Weights of a small image deblurring model.
Model: 8.7M parameters, 32-pixel images, arch convnext, activation gelu, patch size [1, 1], layers 14.
Training: soap at rate 0.0014, batches of 32.
Data: trained on microscope photos of single blood and bone marrow cells, 48542 training examples, 4.6 epochs.
Rows from block 3, named by matrix and row number. Rows with one number belong to one neuron. Each number is 128 + 32 x the weight over its row's rms, rounded and kept within 0 to 255. All counts start at 0. After the name is the row's rms in percent of the matrix's.
# fc1: MLP up (model.blocks.3.mlp.fc1.weight, 960x320), inputs 107-213
# fc2: MLP down (model.blocks.3.mlp.fc2.weight, 320x960, transposed), outputs 107-213
fc1.713 098 [119 144 189 119  99 174  92 144 203  78 162 125  69 192 157  43 212  81 103 125  75 110 129  95 132  99 109  77 172 126 149 153 147 125 186 100 113 159 147 126 101 175 120 127 150  78 131 147 164 135 170  93 179 175 108 151 154 118 109 117 188  73 142 119 159 155 124 174 108 107 106 143 132 153 108  84 195 143 120 152 138 178  89 174 130 128  96 175 148 100 137 131 111 142 126 128 139  75 152 144 117 123 157 158 133 118  96]
fc1.714 097 [112 111 105 114 125 123 150 120 148 117 185 106 154 138  94  70  88 148 126 115 117 105 153  99 180 137 166 127 108 175 125 168 110 113 104 250 145 133 136 135  82 155  74 107 102 141 108 114 134 132  39 101 194 113  89 145 135 134 122 126 152 139 127 158 209 125 120 170 130 160 151 107  75 124 138 106 151 174 168 170  61 133 105 119 115 145 106 138 102 144 122 138 127 135 146 141 121 194 140 153  85 100  70  79 133 112  95]
fc1.715 111 [107 137 190 150 152 147 102 132 129 103  71 171 144 110 137 125 180  55 172 191 132 136 109 105 160  56 157 123 185  99 133 205  87 122 147 123 136 136 145 128 154 136 237 101  99  85 110 157 177 177 201 117 160 137 161 133 105 140  38 140 110 143 133 132 158 150 114 132 144 113 103 158 128 114 152 112 101 120 135  76 116 121  63 123 165 151 105 133 111 127  86 155 112 117 107 139 134  43 212 104 144 118 151 121 151  79  47]
fc1.716 088 [156 140 115 157  79 121  80 171 161 114  87 153 134 173 163 141 108 172 167 122 124 145 170 178  96 124 155 160 100 165 119 157 123 196 122  48 144 130 142 137 167 133 153 140  88 135 163 138 164 187 171 154 139 100  80 134  98 136 104 141  89 127 119 114  90  97 148 106 142 117 139 127  91 169 103 105  73 107 168 133  78 163 138 103 153 122 157  89 159 127 142  92 122 183 156  98 108 101  18 177 113 129 120 134 100 129 165]
fc1.717 098 [167 127 125 138 141 113 164 151 173 143 143 123  89 106 132 140  97 155 116 129 111 139 107 197  88 132 136 151 128 100 128 108 136  88 171 140 127 126 113 109 152 199  95  68 152 119 162 118 136 112  78 126 130 129  97 148 173 137 145  46 131 160 102 115  73 103 131  89  66 157 188 132 168  83 142 157 180  92  72 113 150 109 105 186 115 122 127 125 118 148 141 155 143 168  98 104 123 145 150 149 157 110 181 147 143 163 122]
fc1.718 084 [165 217  94 113 117 149 101 131 153 155  95 117 147 104 156 123  64 183 139 144 128 107 117 159 156 159 138 161 103 165 154 136 160 115 132 142 207 121  83 163 142  50  75 144 131  94 121 146 156  80 111 112 162 153 102  78  85 112 148 127 106 114 165  90 105 112 145  92 165 144 139 191  97 132  88 126  96 136 189 154  91  64 149 167 113 130 157 102 133  63 102 129 187 191  84  96 125 122  78 123  90 128 118 151 116 113 152]
fc1.719 089 [120  96 165  94 188 137  87 114 154 108 130 123 145 100 117  89 157 199 139  62 133 105  80 100  73 132  71 155  92 157 115  88 142 119  76  83  77 148 118 156 128 149 125  80 117 101 124 104 152 139 159 130 110 121 189  62 153 124 130 160 150 135 104  72 182 129 125 162 136 143 169 122 107 155  89 140 148 162 101 135 113 143 113 136 122 147 126 103 211 127 122 141 141 146 137 136 119 109 167 139 134 162  75 175 164 166 110]
fc1.720 093 [148 201  79 154 114  72 144 135 179 151  86 132 169 122  67  88 153 153 119 169 170 130 124 130 150 152 174  95 166 125 139  99 195 106 119 176  69 113 112 161 139 140 105 106  86 150 154 102 135 143 130 143 152 169 120 121 131  93 126 145 134 174 107  19 103  96 116 167 121 157 152  95 104 171 141  99 157  95  94 150 188 119  79  78 148 124 110 178 106 156  47  93  71 107 127 158 125 112  82 138 138 117 102  99 112 113 189]
fc1.721 083 [139 151 111 134  69 108 124 164 227  94 146 116 147 169 155 123 146 167 111 165 166  87 113  51 124 121 111 150  96 125  76 142 171 171  77 124 141 203 126 142 109  99 113 141 127 101 132 115 154  56 180 116 123 138 114 139 104 116 189 175 208 130 135 155 195 126 145 122 139 126 114 173 121 140 133  88 191 226 211 153 159 126 134  91 129 146 173  58  77 124  86  77 180 128  73 173 144 160  93 116  71 189 190 177 123  78 149]
fc1.722 091 [ 66 151 114 131 170 166 114 109 187 124 121 143 176 187 146 120 118 115 139 185 130 162 158  87  97 176 130 131  18 117 173 112 125 125 108 145 129 208 153 140  85 137 122 199 133 133 138 111 110  65 146 149 143  74 161 126  95 142  48 171 100 117 135 122 139 181 151 114 132 109  99 125 138  81  88 100 160 103 199 150 150 177 117  87 138 143 139 134  31 212 194  88  78 101 147 145  83 134 115 153 120 153 133 138 163 148  86]
fc1.723 087 [ 84 157 130 144 101 166 132  46 162 146 143 166  96 133 145 122 193 122 170 103 112 158 196 140 142 164 113 143 139 166 151 124 145 118 105 154  85  93 125 147  87 147  78 158 120 110 140 118 164 146 106 124 154 126 158 117  37 159 162 176 149 154 119 109 142 151 146 144 149  63 102 156 113 107 137 163 106 129 146 147  57 126 150 126 119  79 129 120 100 162 130 185 150  88 114 107 172 156 131 117 142 135  91  88 138  85 123]
fc1.724 095 [ 86 112 117 132 159 161 117 152 174 128 103 156 136 154 139 168 153 136 172 137 129  92 146 138 128 129  76 116  92 108  77  96 149 139 107 128 175 206 107 117 130 111 116 171 116 117 125 187 112 114 212 134  96 108 158 183  88 117 135 148 138 162 154 142  95 177 171 113 126 115 129 131 115 127 102 145 105 119 182 139 156 169 113  65 121  89 140 104  86 176 159 116 157  71 154 126  84 167 103 144  69 179 131 137 152  81 110]
fc1.725 091 [111 104 161 114 159 134 119 113 104 129 144 138 118 148 179 139  90 125 105 124 151 132 122  92 151 132 139  99 143 129 137 188 115 108 168 155 163 146 146  77  93 145 172  93 181  76 105 126 123 156 121 118 119  37 142 104 144 173  90 141  59 149  94 175 179 151 146 147  93 113 140  98 236  95 121  98 102 156 136 108 118 126 151 119  92  86 138 137 188  96 123 164 155 173 154 135 119 151 170  98 122 132 167  98 123 118  91]
fc1.726 098 [ 86 184 114 174  99 112 147 133 144 126 151 121  89 183  97 195 137 116 169 121 128 142 143 159 147  95 113 135 161 151 114 145 126 105 140 129 138  82 153  86 106 151 128 127 111 110 151 204 143 130 105  79  78 172  98 141 119 126 148 118 139 154 151 177 119 130 176 113 100 112 136  77 156 123 164 174  85 139 118 140  53  79 158 155 178 114 149 113 137  98 118 143  55 112 123 108 130 104 103 165  99  97  94 148 158 112 142]
fc1.727 097 [125  70  91 111 109 145  88 122 142 119 120 157  29  83 165 112 174 138 126 155 108 132 142 149 144 109 155 207 104  97  96 134 124 102 104 127   4  93 142 137 152 113 138  94  91 129  86 100 150 111 105 175 227 111 113 115 138 147 115 149 177 137 107 115  70 135 153 149 176 156 117 140 118 148 159  92 136 152 123  75 160  91 157 116 129 112  91  99 131 160 170 122 120 114 152 137 115  92 113 156 165 125 122 122 139 118 127]
fc1.728 098 [176 123 144 130  84 139 115 131 176 135 107 135 129 164 131  83  83  82  90 122 130  57 152 175  83 143  73  73 104 146  99 106 133  88  89  93 115  79 120 147 125 109 122 178 131  92 160  98 142 116 113  79 147 161 115 101 138 105 113 132 176 119 132  21  49  44 166 130 125 125 169 160  91 145  95 134 116 157 152  88 103 165 113 149 124  93 131 113 143  66 150  87 136 144 136 132 142 114 160 110 137 131 144 126  66 159 173]
fc1.729 088 [145 171 118 128 109 161 143 106 121  71 160 122 157 109 148  82 137  78 137  80  99  66  88 131 186 171 134  94 179 100 159  83 184 140  91 155 190 138 109 141 102 186 149 117 104  91 104 113  97 128 134 116 131  92 102 144 128 119 132 173 168 111 117 206 222 154 152 139 127 122 144 180 108 121 159 168 121 107 123 168 128 106  91 137 120 105  70 154 128 130  91  89 134  94 158 168  81 176 147 173 124 159 197 147 158  97  68]
fc1.730 092 [107 156 108 174 108  60  93 167 122 116 113 143 116 111 140 119 159  84 152 136 126  71  96 126 111 125 132 167 153 163 154 125 105 156 240  95 132 126 100  80 177 134 158 151 116 122 172 104 168  88 138 158 146 184 147 105 154 146 162  88 161 145 151  95  97 153  65 100 107 136 106 160 133 155 201 128 129 111  43  89 121 143 108  94 112 190 150 149  89  91  95 121 134 137 127 140 125  82 110 163 123 145  88 174  83 156 157]
fc1.731 099 [ 87 124 131 102 143 137 114 140 139 103 138  79 118  90 132 139 142  85 198 111  63 167  95 110 153  79 130 135 132 157  98 104 114 123 141 123  61 178 153 175 162 130 131 118 129 148 134 173 132 139 117 112 119  88  99 117  70 124 156 115 129 133 115 175 134 129 156  72 144 129  71  97 149 111 150 120  18  94 105 109  89 185 113  99 103 156 116 128 138  50 132 144 112 152 181 108  77 130  83 192 163 169 127 176 110  85  92]
fc1.732 091 [141 118 149 139 100 172 129 160 114 108 100 123 177 147 155 103 142 121 100 139  66 114 112  68 135 106 133 139 201 152 109 138 117 138 147 130 113 153 179 153 109 101 140 146  78  90 144 111 172  70 103 122 169 139 170 129  88 105 143  62  90  98 104  64  67 137 114 114 138 123 146 137  90 129 147 144 154 155 127  81 127 163 153 165  80  80 117 156 133 117 136  90 138 115 153 190  70 117 230  93 155 122 163 107 119 126  50]
fc1.733 097 [132 189 129 116 141 166 176 203  81 120 100 130 168 130 182 158 137 144 156 128 143 155 143 105 130 119 129 135 161 147 121 103 132 116 124 117 135 101  89 147 106  81 178 170  85 134 146 107  58 169 132 101 108  81  72  93  78 154 156 146 164 118 189 165 115 147 123 103 123 102 127 170 175  91 132 135 149 158 136 111  88 145 128 142 146 123 149  79  97 108 184 204 119 105 140 122 164 140 123 131 159  96 169 145  75 162 193]
fc1.734 097 [128 118 128 157  79 131 118 111 110  65 148  93 118 128  87  77 238  70 101 182 102 151  75 128 151 143 119 121 160 117 189 148 144 105 191 167  89 124 141 120  94 134 100 121 102 131 115 122 163 156 164 169 139 106 122 150 135  97 123 138 132 118 132 174 203 127 102 114 140 142  97 137 126  97 124 106 138  96 159 150  82 124 109 110 107 153 107 132 129  67  96 161 108 156 113  57 144 161  98 113 117 116 135 150 178 136 167]
fc1.735 091 [130 131 167 163 116 166 141 119  70 124 133 129 128 100 114 138 124  50 120 174 140 157 129 114 147 120  87 133  97  42 127 142 123 124 230 130 165 143 157 146  79 125 159 101 171 104 135  99 138 119 106 174 142 105  83  69  81 118 137 124 130 130 141 206 142 187 176 124 192 111  78 126 135 137 136 138  80 115  78 158  73 166  79 120 117  92  36 159 145 108 134 148 118  98 150  71 130 134 141 100  94 143 135 146 127  77 153]
fc1.736 105 [155  95 132  95 101 192 115 131 193 164 111 138 105 120  98  47 156 127 117 132 122  80 103 136  82 113 173  94 173 100 120 148 146 124 120 159  83 197 101 115 139  68  97 151 102  98 128 148 175 130 145 144 125 140 161 109 151 151  73 134 183 145 100  57 176 143 100 146 111 127 108 132 119 171 147 123 155 129 120 129 152 123 102 111 140 149 151 127 119 183 115  67 119 119  98 132 151 141 165  93 130 149  30 111 192 181 124]
fc1.737 121 [ 93 108 114  99 125 198 184 127 237  75   9 183 146 158 145 119 152 150 168 121 144 101  47 124 121 136 150 111 108 111 174 116 173  77  77 106 132 143 117  99 106 120 145 127 154 132 128 123 183 135 141  96 190 179 150 116 148 176  90 202 122 148 164 149 127 112 147 143 235 148 142 140 101  96  96  89 196 136 141 133 120 172  50 167 123 136 128 156 106  89 154  84 129 153 115 128 130  86 172 125 177 176 106  92 129 126 131]
fc1.738 089 [135 128 123 145 178 160 135 109 128  97 109 156 152 121 119  80 147  99  90 168 106 192  73  95 135 175 116 109 120 158 134 134 122 131  99  64  98  99 141 153 143 140 112 135 162 169  98 137 150 158 165  88 149 255 148 143 134 128  60 109 155 126 147  93 138 122 117  98 147 144 150 136  58 145 140 129 173 122 124  77 119 134 107 110 130 102 124 104 152 149  89 150 115 133 141 124 113 123 191 138 106 134 204 117 111  84  95]
fc1.739 093 [119  98 154 181 136 101  70 166 127 124 179  94 139 124  90 127  93 167 156 117 176  92 109 123 138 126 164  89 181 170 150 120 141 146 157 137 171 128  69 170  85 177  52 133  87  96 110 136  69 121 135 114 127 154 109 127 186 109 148 126 151 132 105 171 169 196  97 157 160 106 137 199 104 112 143 128  89 123 135 156 117 157 161 125 115 149 141 136 149 104 115 140 123 143  87 117 112 104 182 144 100 140  69 151  66 127 107]
fc1.740 106 [ 80 120 156 121 122 255 147  94 170 119 147 140  96  64 158 102 121 124 198 166 164 111 227 139 123 106 175  91 142  82 108 140 174 158 123 166 100 182 118 140 136 182 140 174 122 141 139 125 166 154 135 167 185 132 110 165 110 152 107 172 144 140 127 126 197 122 206 101 108 146 146 172  78 152 122 100  69  88 166 113 100 135 123 135 124  78 138  92 110 159 115 143 123 121 124 157 134  78 161 105 134 135 131 154 139 124 104]
fc1.741 095 [119 174 120 103 145 120 130 130 126 159  64  86 114 110 178 108 120 200 156 139 108  84 164 117 181 207 138 108 146 156 152 164 175 146 127 133  98 132  91 115 170  93 171 146 133  96 112 102 107 146 178 105 133 220 152  93  70 182 199 120  97 114 102  19 106 125  93 126 166 144 107 146 120 127 144 129  76 120 143  83 101  91  92 154 135 155 124 127 150 162 136 125 148 114 121 158  96  97 105 144 154 129  91  93 146 114 117]
fc1.742 088 [167 121  82 198 139 159 128 106 121 165 116 158 114 109  73 135 158 135 145 129 163 184 164 134 116 123  95 101  57 168 169 115 193 115  66  81  51  93 136  86 134 120 189 141 109  87 141 116 150 109  90 103 148 173 140 145 124 163  93 112 167 104 120  36  86  46 134 117 124  95  97  89 138 175 126 115 109  96 107  97 113 127 111 184 147 174 101 146 156 125 133 118  86  83 120 121 103  57 119 143 159  78  80  71 167 175 152]
fc1.743 095 [137 136  93 147 175  92 174 179 157 106 118 122 154 122 147 148  97 158 141  80 143  89 117 114 168 154 106 117 121 144 111  77 110  80 123 151 172 128  81 122 165  89 126 171 153 146 147 148 129 118  96 178 125 110 166 146 103 128 162 117 137  87 121 130 142 120  75  80 178 118 125  92 194 128 153 125 104 120 164 190 129 124 160  75 109 138 156 136  90 101 115 157 131 132 129 118 169  75  70 168 145 128 120  42  88  82 122]
fc1.744 091 [138 126  85 122  98 199 106 141 133 154  97 119 114 195 123 140 165 148 164 167 109 147 110 146 113 109 115 134 189 153  91  95 147  85 128 210 105 141 124  97 154 117 117 160 141 114 142 244 129 120 159 104 181 137 109 151 151 153 107 188 206 134 167 137  60 143 160  89 172 143 123 130 140 100 183 132 142 160 141 162  93 179  82 158  87  87  65 100  82 189  82  59  81  93 104 114  81  93 101 145 102 107 157 129 156 130  90]
fc2.713 107 [ 57 109 173 107 123 186 163 124 175 223 162 124  84 112 139 127 127 117  85 135 163 120 116 113 163 147 105 140 113  91 115  97 160  14 174 165  77 130 132 167 144 163 102 137 104 140 113 133  90 157 121 156  87  89 113 142 155 112 137 123 121 132 131 126 115 116 102 176 124 101  51 131  76 159 145  95 108 111 111  47 156 144 125  90  70 146 149 148 132 137 116 125  98 157 132 126  81 162 172 102 132 124 133 105  85 116 129]
fc2.714 098 [ 77 133 117 136 127 153 104 156 143 114 107  94 157 148 155  86 138  76 221 146 107  94  97 126 135 193 122 141 150 132 103 103  74  95  89  93 161  88 177  97 133 143 127 113 158 127 118 124 146 143  81 108 139 139 203  91 145  57 103 127 141  92 161 103 120 180 134 142 125 154  72  66 177  93 191 134 163  62 198 161 149 127 157 148 122 120 151  58 161 166 145 145  47  89 106 119  58 122  96 139 144  66 130 181 125 138 121]
fc2.715 110 [114 118 104 173 118 112 125 117 132 145 154 143 150 105 130 124 184 158  92 108 164 126 140 144 144 101 131 171 123  88  99 144 124 153 111 140 104 136 128  79 109 139 153 174 162 139 128 172  38 145 140 203  96  99 133 170 134 145 208 119  99 140 110  64 140 122 136 147 187 108 126 113  99 105 105 126 168  99 117 106 164 115 187 169 100 120 100 138  63 143 141 121 140 181 170 102 124 142  84  94 139 170 136  89 145 196 103]
fc2.716 095 [160 139 103 191 142 130 126 178 140  31 116 115 131 142  74 129 127  76 127 155 118 140 103  63  68 162  93 104 102 135 133 153 141 157 169 163  95 126 128 106 103 159 142 107 112 173 148 157  90 151  97  98 153 116 102 116 162  90 183 129 203 115 109 113  69 146 162 114  82 160 150 145 138 101 125 177 145 141 136  99 151 130 141 157 117 124 191  92 169 146 145 154 165  75 143 134 149  98 104 186 116 126 122 115 170 110 162]
fc2.717 110 [173 107 156 101 153 110 114  75 103 160 131 127 190 146 119 169  68 128 203 148 136 146 139 121  82 101 166 164 105  45 160 111 125 135 142  72 149 137 149 148 149 146  81 125 138 125  82 117 145 136 165 170 157 155  85 176 151 143  98 144  92 157 136 165 140  73  88 132 109 160 198 144 156  63  96 123 118 132 134 148 136 161 107  83 139 101 115 130 141  84  77 116 142  98 190 127 138 169 157 101  94 103 140 169  95 115 187]
fc2.718 075 [133  57  89 126 140 171 142 182  79  80 144  99 168 115 109 163 193 129 116 164 120 164 164  56  89 155 135 138 111  82 148 121 189 116 163  99  68 164  87 110 125 147 113 109 185 184 191 154 141  39 179  66 130 128 118 178 121  93  86 176 186 148 152 135 193 124  92 150 167 165 143 144 164 100 136 174 148  88  87  91 148 149 120 122 114 191 117 108 117 114 123 182 107  72 122 136 155 126 192 102 163 139 149  81  63 129 101]
fc2.719 108 [143 184 171  67 117  76 104 107 144  73 127 115 149 103 221 154 142 137 162 198 124 147 151  96 143 149 152  78  75  86 116 166  99 140 140 128  80 174 110 119 150 120 104 170 188  93 129 156 165 112 160 134 167 179 132 126 136 162 121 121  86 135  71 135 134  59 115 174 100 116 151 151 165 108  78 123 115 158 147 162 113 156 130 136 121 136 179 106 172 114  99  94 128 101 163 166 133 136 157 146 178 177  61 140 148 134 104]
fc2.720 090 [155 123 178 124 146 147 103 163 118 159 158 128 130 174 201 120 112 122 133 116 132  97  95 149 114 122 172 131 107 135 155 137 148  88 124 120 130  98 105 119 123 155 129 111 169 114 116 163 138 170 130 108 126 135  88 178 126 125  99 109 122  55 132 152 179 113 129 146 135 129 143 101 124 155  90  90 107 133 178  74 112 166 111 190 151  96  77 133 176  85 124 129 183 112 134 207 147 120 103  99 158 124  86 155 153 100 103]
fc2.721 056 [140 123 152  93 140 141 117 162 123 149  93 137  81 112 131 151  72 108  98 122  99 101 155 173 162 164 159 162 106 159 152 107 166 149 132  82  85  84 121 152 116 112 165 106  99 141 161 129 110 101 128 113 154 109  79 134 114 114 127 132 112 137 112  73 158 149  88 108 142 137 180 155 137 135 156 231 137 119 142 159 138  97  96 113 137 166 149  97  77 157 164  81 148 135 123 106  84 106  79 118 216 149 147 142 114 122  56]
fc2.722 099 [142 139 120 186 129  92 122 105 122 162 109 130  77  88 148 154 120 142 138 129 109 126 139 168 137 184 129 151  97 128 146 124 104 174 129 114  88 102 162 160 143 133 134 153 127  87 149 112 170 127  84 173 188 196 113  83  64 152 199  97 186 128 189  96 239  69 107 156 106 110 100 127 144 159 156 153 111 133 126 144 154 106 103  98 115 100 135 167 108  85 176  73 160 194 118 118 118 144 170 162 115 135 134 149 123  79 150]
fc2.723 093 [126 112 149 167 152 134 115 189 168 140 153  46 135 141 103 123 115 112 152 164 156 119 104 122 152 104  98 133  71 119 127 161  94 138  75 126 143 104  98 114 159 119 171 107 147 135 138 165 133 125 168 121 127 125 157 130 112 163  60 128 106  85 148 199 132 152 102 164 186 121 146 127  97 155 108  86 160  87 176 149 106  85  98 158 159 186 147 103 143 115 132 132 114 156  90 164  80 102  81 110 148 117 115 133  84 180 155]
fc2.724 110 [ 70 144 100 181 123 147 119 131 134 116 172 166  86 106 134 136 126 129  78  95 140  71 148  95 113 149 103 106 150 184 156 139 149 119 139 138 130 106 145 118 101 168  94  96  87 173 147 108 129 145 116 116 134 107 113  64 115  80 134 137 172  99 150 111 154  92 173 114 124  93 138  86 139 133 164 158 149  86 158 156 149 101 153 114  87 139 144 146 146 132 184 126 156  91 142 120 107  97 152 124 191 131 125 155 122  95 155]
fc2.725 083 [118 136 173 121 133 134 123 144 109 148 182 129 189 185  91  85 148 151 108  90  99  84 101 138 148 119  99 154 103 163 113 139 125 191 118 119 187 171 102 154 126  97 127 202 129 126 118 140  77  85 122 113 121 180  96 149 137 122 156 104 179 120 127 144  91 123 171  92  96 121 110 119 106 102 102 119 165 125 137  98 139 146 111 153  56 143 111 161 159 133 130 190 142 170 119 145  71  97 103  97 105 140 153 152 127 132 136]
fc2.726 117 [144 112 109 122 105  91 128 201 144  98 127 107 127 133 176 151 102 173 115 131 141 119 106 169 102 153 119 177 109 128 189 153 172 137 108 109 108 161 161 107 125 129 169 144 158 164 152  86 140 152 143 114  99 141 159 154 103 165 108 158 163  89 106 108 161 195 100 191 131  82 121 161  67 107 105 115 195 110 123 167 154 122 146 218 105 147  98 126 132 163 129 168 190 147 158 105 100 175 167  72 116  74  74 121  93 153 155]
fc2.727 109 [116 173 168  88 111  72 138 153 147 149 119 189 242 121 112  94 162 148 105 113 116 130  91 112 139  56 127 140  93 131 162  82 154 125 178 160 144 143 126 154 108 132 148 136 194  74 149 155 146 102 103 130  97 117 150 116 115 128 104  86 105 123  87 142 115 142 124 163 149 173  74 127 109 100 188  51 114  68 181 140 102 174  92 116 125 122 126 100 129  58  87  77  59 132 105 103  82 199 118 134 206  81 106 127 122 112 140]
fc2.728 119 [134  68 197 127 148 190 113 104 123 146 125 130 188  91 111 131 188 112 131 124 145 137 137  84 144  82 137 116 110 121 149 123 162 184 155 147  68 153 125  94 133  96 106  74 143 132 123 168  81  91 136  92 135 140  90 152 148  70 114 158  99 143 135 160 151 160 120 160 121 129 144 154  96 143 151 118 123  90 117  88  67 151  92  74 142 102 114 150 122 175 206 111 195  84 143  94 165 100  91  96 130 142 145  71  90 106 122]
fc2.729 089 [ 93 101  77 132 147 128  80 146 150  96  97 171 119 136 130  83  82 127 155 112 137 107  69 163 111 165 113  94 162 109 131 163 144  82  69 148 138 150 124 113 163  93 154 119 107 172 138  93 116 183 143 157 127 169 174 140 160 128 104  97 152 155 132  92 124 199 110 108  90 162 100 136 147 177 141 124 149 127 145 109 114 128 170 176 115 154 104 111 167 174 155 117 103 139 150 107 105  81 114 144 134 133 145 120 140 120 173]
fc2.730 094 [164 143 114 181 107 137 128 109 126 158 154  94 154 144 149  95  66  95  81  95 138  80 135  93 160 173  96 188 111 119 139  96 153  93 169  65 181 147 141 119 122 100  87 124 139 171 141  74  60  99  75 101  93 143 145 120 166 131 110 136  69 111 152 145 105 106 140  58 109 125 118 154 128 113 143 141  99 103 174  81 183 154 135  82 130  78 117 174 104 197  97 147 125 133 136 150 203 161 113 145 156 107 143 151 157 104  84]
fc2.731 110 [ 91 133 165 112 141 103 125 118  82 112 113 115 183 137 162 176 132 127  72 118 164 108  86 147 208 147 168 179 139 159 136 110 108 127 102 104 131 113 106 141  73 150 144 133 161  93 128 170  94 131 142  89 122 145 166  91  70 163 140 166 101 185 108  99 155 166 125 130 173 124 129  91  93 140 123 135 153 116  79 131 146 122 192 187 101 167  79 123 186 161 110 198 156 146 128 171 179 199 128 111  77  94 138 144 142 197 157]
fc2.732 105 [110 118 122 126 184 145 156 110 112 142 140 141 143 113 167 121 107 145  53 106 122 128 148 164 144 113  94 125 153  88 172 155 145 111 153 115 142 129 189 154 124  85 129 138 143 150 105  58  92  83 146 123 137  78 117 173  89 111 136  93  86 199 149 154  70 162  75 186 119  74  76 116  82 109 157  83 105 134 152 156  90 125 107 103 115  92 120  96 151 149 105 114 132 114 173  68 126 174  93 153 135 139 160 173 132 116 146]
fc2.733 109 [138  77 180 111  79 109 166 193  82  34 141  91 119 142 132 100 132 155  78 123 122 104 163 120 145 152 113 144 170 128  99 132 149 164 100 102 111 123  99 116 107 113 156 115 114 132 143  91 149 165 145  97 115 137 152 143 113 118 110 133 185 141 107 120  91 137 128 139 144 147 159 170 164  92 101 165 133 119  78  96 119 130 146 166 115 120 137  62 111 139 155 160 105 112  78 156 119 123  95 104 109 121 166 110  46  67 116]
fc2.734 105 [137 168 167  80  57 176 158  99 116 207 119 133 115 104 119 164 101 108 140 141 156 128 116  89 139 174 125 140 116 128  97 124 152 124  80 184  97 168 112 119 153 123 172 134 126 171 155 124  59 124 185 151 109 102 165 139 109 127 127 146 161 117 125  97  88 203 126 133 127  82 104 111 130 144 123 115 133  89 110  77  92 128 164 178 114 147 108 152  64 138 130  95  82 140 122 199 168 133 186 126 128  90 133  99 130 115 119]
fc2.735 098 [140 127 213 136 100 121 159 101  90 139 121 128 121 104  85 107 145 137 133 160 134 139 146 134 149 124 128 186 128 129 106 148 154 108 121 130 104 115  93  99  93 128 154 179 129  87  98 127 141 115  68 122  92 107 203 154  98  96 137 105  92 131 117 147 123  91 143 149 180 144 122 131  78 170 161 138 145 104 128 133 144  53 207 100 167 183  38 145 156 167 166 150 107 189 118 145 125 183 194 126  97 129 143 101  82 174 161]
fc2.736 109 [131 207  91  88 135 135 100 137 177 183 128 130 121  92 192 129 117  67  84  90 106 123  85 124 151 153 117 129  82  95 131  76 153 133 133 128 127 113  88 146 182  55 104  88 192 170 105 145  92 165 151 141 113 136  74 203 142 160 136 132 112  88 190 136 144 147 106 125 122  71  77 117  91 151 121 122  90  88 125 144 110 114 104 174 184 101 124 157  95 101 116  74 126 160 154 127 154 164 130 135 160 153  79 107 139  95 152]
fc2.737 120 [ 64 202  99 132 109 107 140 119  77 142 142 109 105 108 139 138 106 123  52 113  94 105 151 132 102  89 127  96 137 146 137 164 149 178 134 113  69 182 103  83 121 136 162 147 157 133 142 124 123 125 124 164 159  77  96 145 110 184  95  80 157 112 152 116 174 166 134 115 155 151  75 135 130 106 136 141 147 150 182 179 152 137 160 181  72  83 105 160 122 104 106 115 131  99 154 124  80 139 162 126 146 135 130  96 112  90 158]
fc2.738 089 [194 120 110 142 142 158 127 130 127 132  93 114 158  71 140 115 105 153 181 101 159 200 134 156 176 102 117 177 133 131 169  66 100 193 145 159 114 163 140 125 104 114 102 186  76 136 103 115  88 124 113 127 152 124 160  86 145  93 134 112  73 120 151 111 129 125  93 113 153 162 110 142 146 148 164 138 121 248 175 144 124  89 163  59  88 123 117 111 117 132 120 155 177 167 117 131 118  78  97 128 196 152 134  73 128 183 137]
fc2.739 076 [127 143 192 143 195 140  67  83 111 104 156 165 113 112 141 111 200  97  93 130  95 171 127  35 142 103 157 175 155 140 150  84 125 107 110 124 138 160 150 105 134  75  95 161 166 131 150 138 151 132  97  60 124  93 213 102 164 134 104 172 171 107 109 122 147 124 141 169  74  89 131 125 118 173  92 144 112 166 104 128 123 127 114  88 163 170 177 130 105 179 131 110 125  96 161 192 130 107 110 133 167 113 136 135 183  79 120]
fc2.740 113 [116 162 151 135  79 118 146 143  93 135 111 124 134 147 116 155 148 119 126 118 155  82  94 146 184 133 109 143 106 129 155 121 194 142 138 146 110 134 161 123 130 124 150  57 178  73  91 134  92 105 113 104  77 170 181 134 112 158 167 110 134 143 114 127 147 122  80 119 133 110  52 170 158 157 161 103 110 100 162 135 146 140 141 119 138 146 121 168 115  63 117 204 152 227 160  72 130 170 155 115 106  43 128 107  59 107 145]
fc2.741 100 [154 127  89 187 131 122 153 184 208 124 119 108 100 131 131 142 135 127 110 140  78  91 102 128 116 127  90 120 152 129  90 137 174 116 145 123 140 181 131  78 130  92 129  38 134 193 167 124 191 132  95  94 136  76 152 117 122 123 100 116 170 155 177  89 120 125 154  68 124  95 103 181 180  87 125 135 140 135 105 142 139 161 180 148 109 126 160 122 137 138 116 148 100  49 144 158 129 111 132  86 117 161 143 121 192 134 150]
fc2.742 098 [186 157 190 193 154 118 170 155 147 150 128  87 181 152 137 123  85  76 165 127 110 128 132 124 132 110 116 142 152  95 124 160 129 127 138  92 148 171 118 118 174  84 141 113 195 116 118 170 106 129 109  88 144 112  79 139  96 169 174 181 152 127 188 131 168 178 131 151 135 104  64 103 121 121  76  90 121 144 156 131 102 121 153 109 145 100 150 176 158 183 119 100  88 143 171 116 121 167 160  81 143 182 117 145  79  24 131]
fc2.743 098 [100 100 115 210 159 103 110 115 152 178 137 162  92 129 124 119 138  69 124 151 134  68 136 154 131 142 125 138 120 131 125 166 153 157 134 114 140 122 152 118 135 144  92  88 101 138  99  84 145 139 124 106 156  69  86 100 132  73 109  63 117 186 161 150 167 137 128 115 111 109  90 131 127 121 108  94 158 169 120 206 151 149 180 115 129  80 176 125  78 134 135 164 106  87 136 124  95 170 145 148 164 148 125 121 134 156 197]
fc2.744 085 [107 187  96 209  76 139 163 180 112 130  89 150 130 149 169 118 136 128 107 157 141  85 110 127 112 188 118 106 146 154 137 164 181 137 106 129 138 116 103  70  61 113 152  88 161 122  84 122 125  84 112 143  73  65  96 150 154 139 158 104 164 120 110  98  78 160 138 110 109 139 105 140 185  95 194 173 140  53 131 120 153 102 131 189  94 108 130  78 120  67 145 125  86 155 136  84  87 129 131 198 154 117  88 167 181  91 123]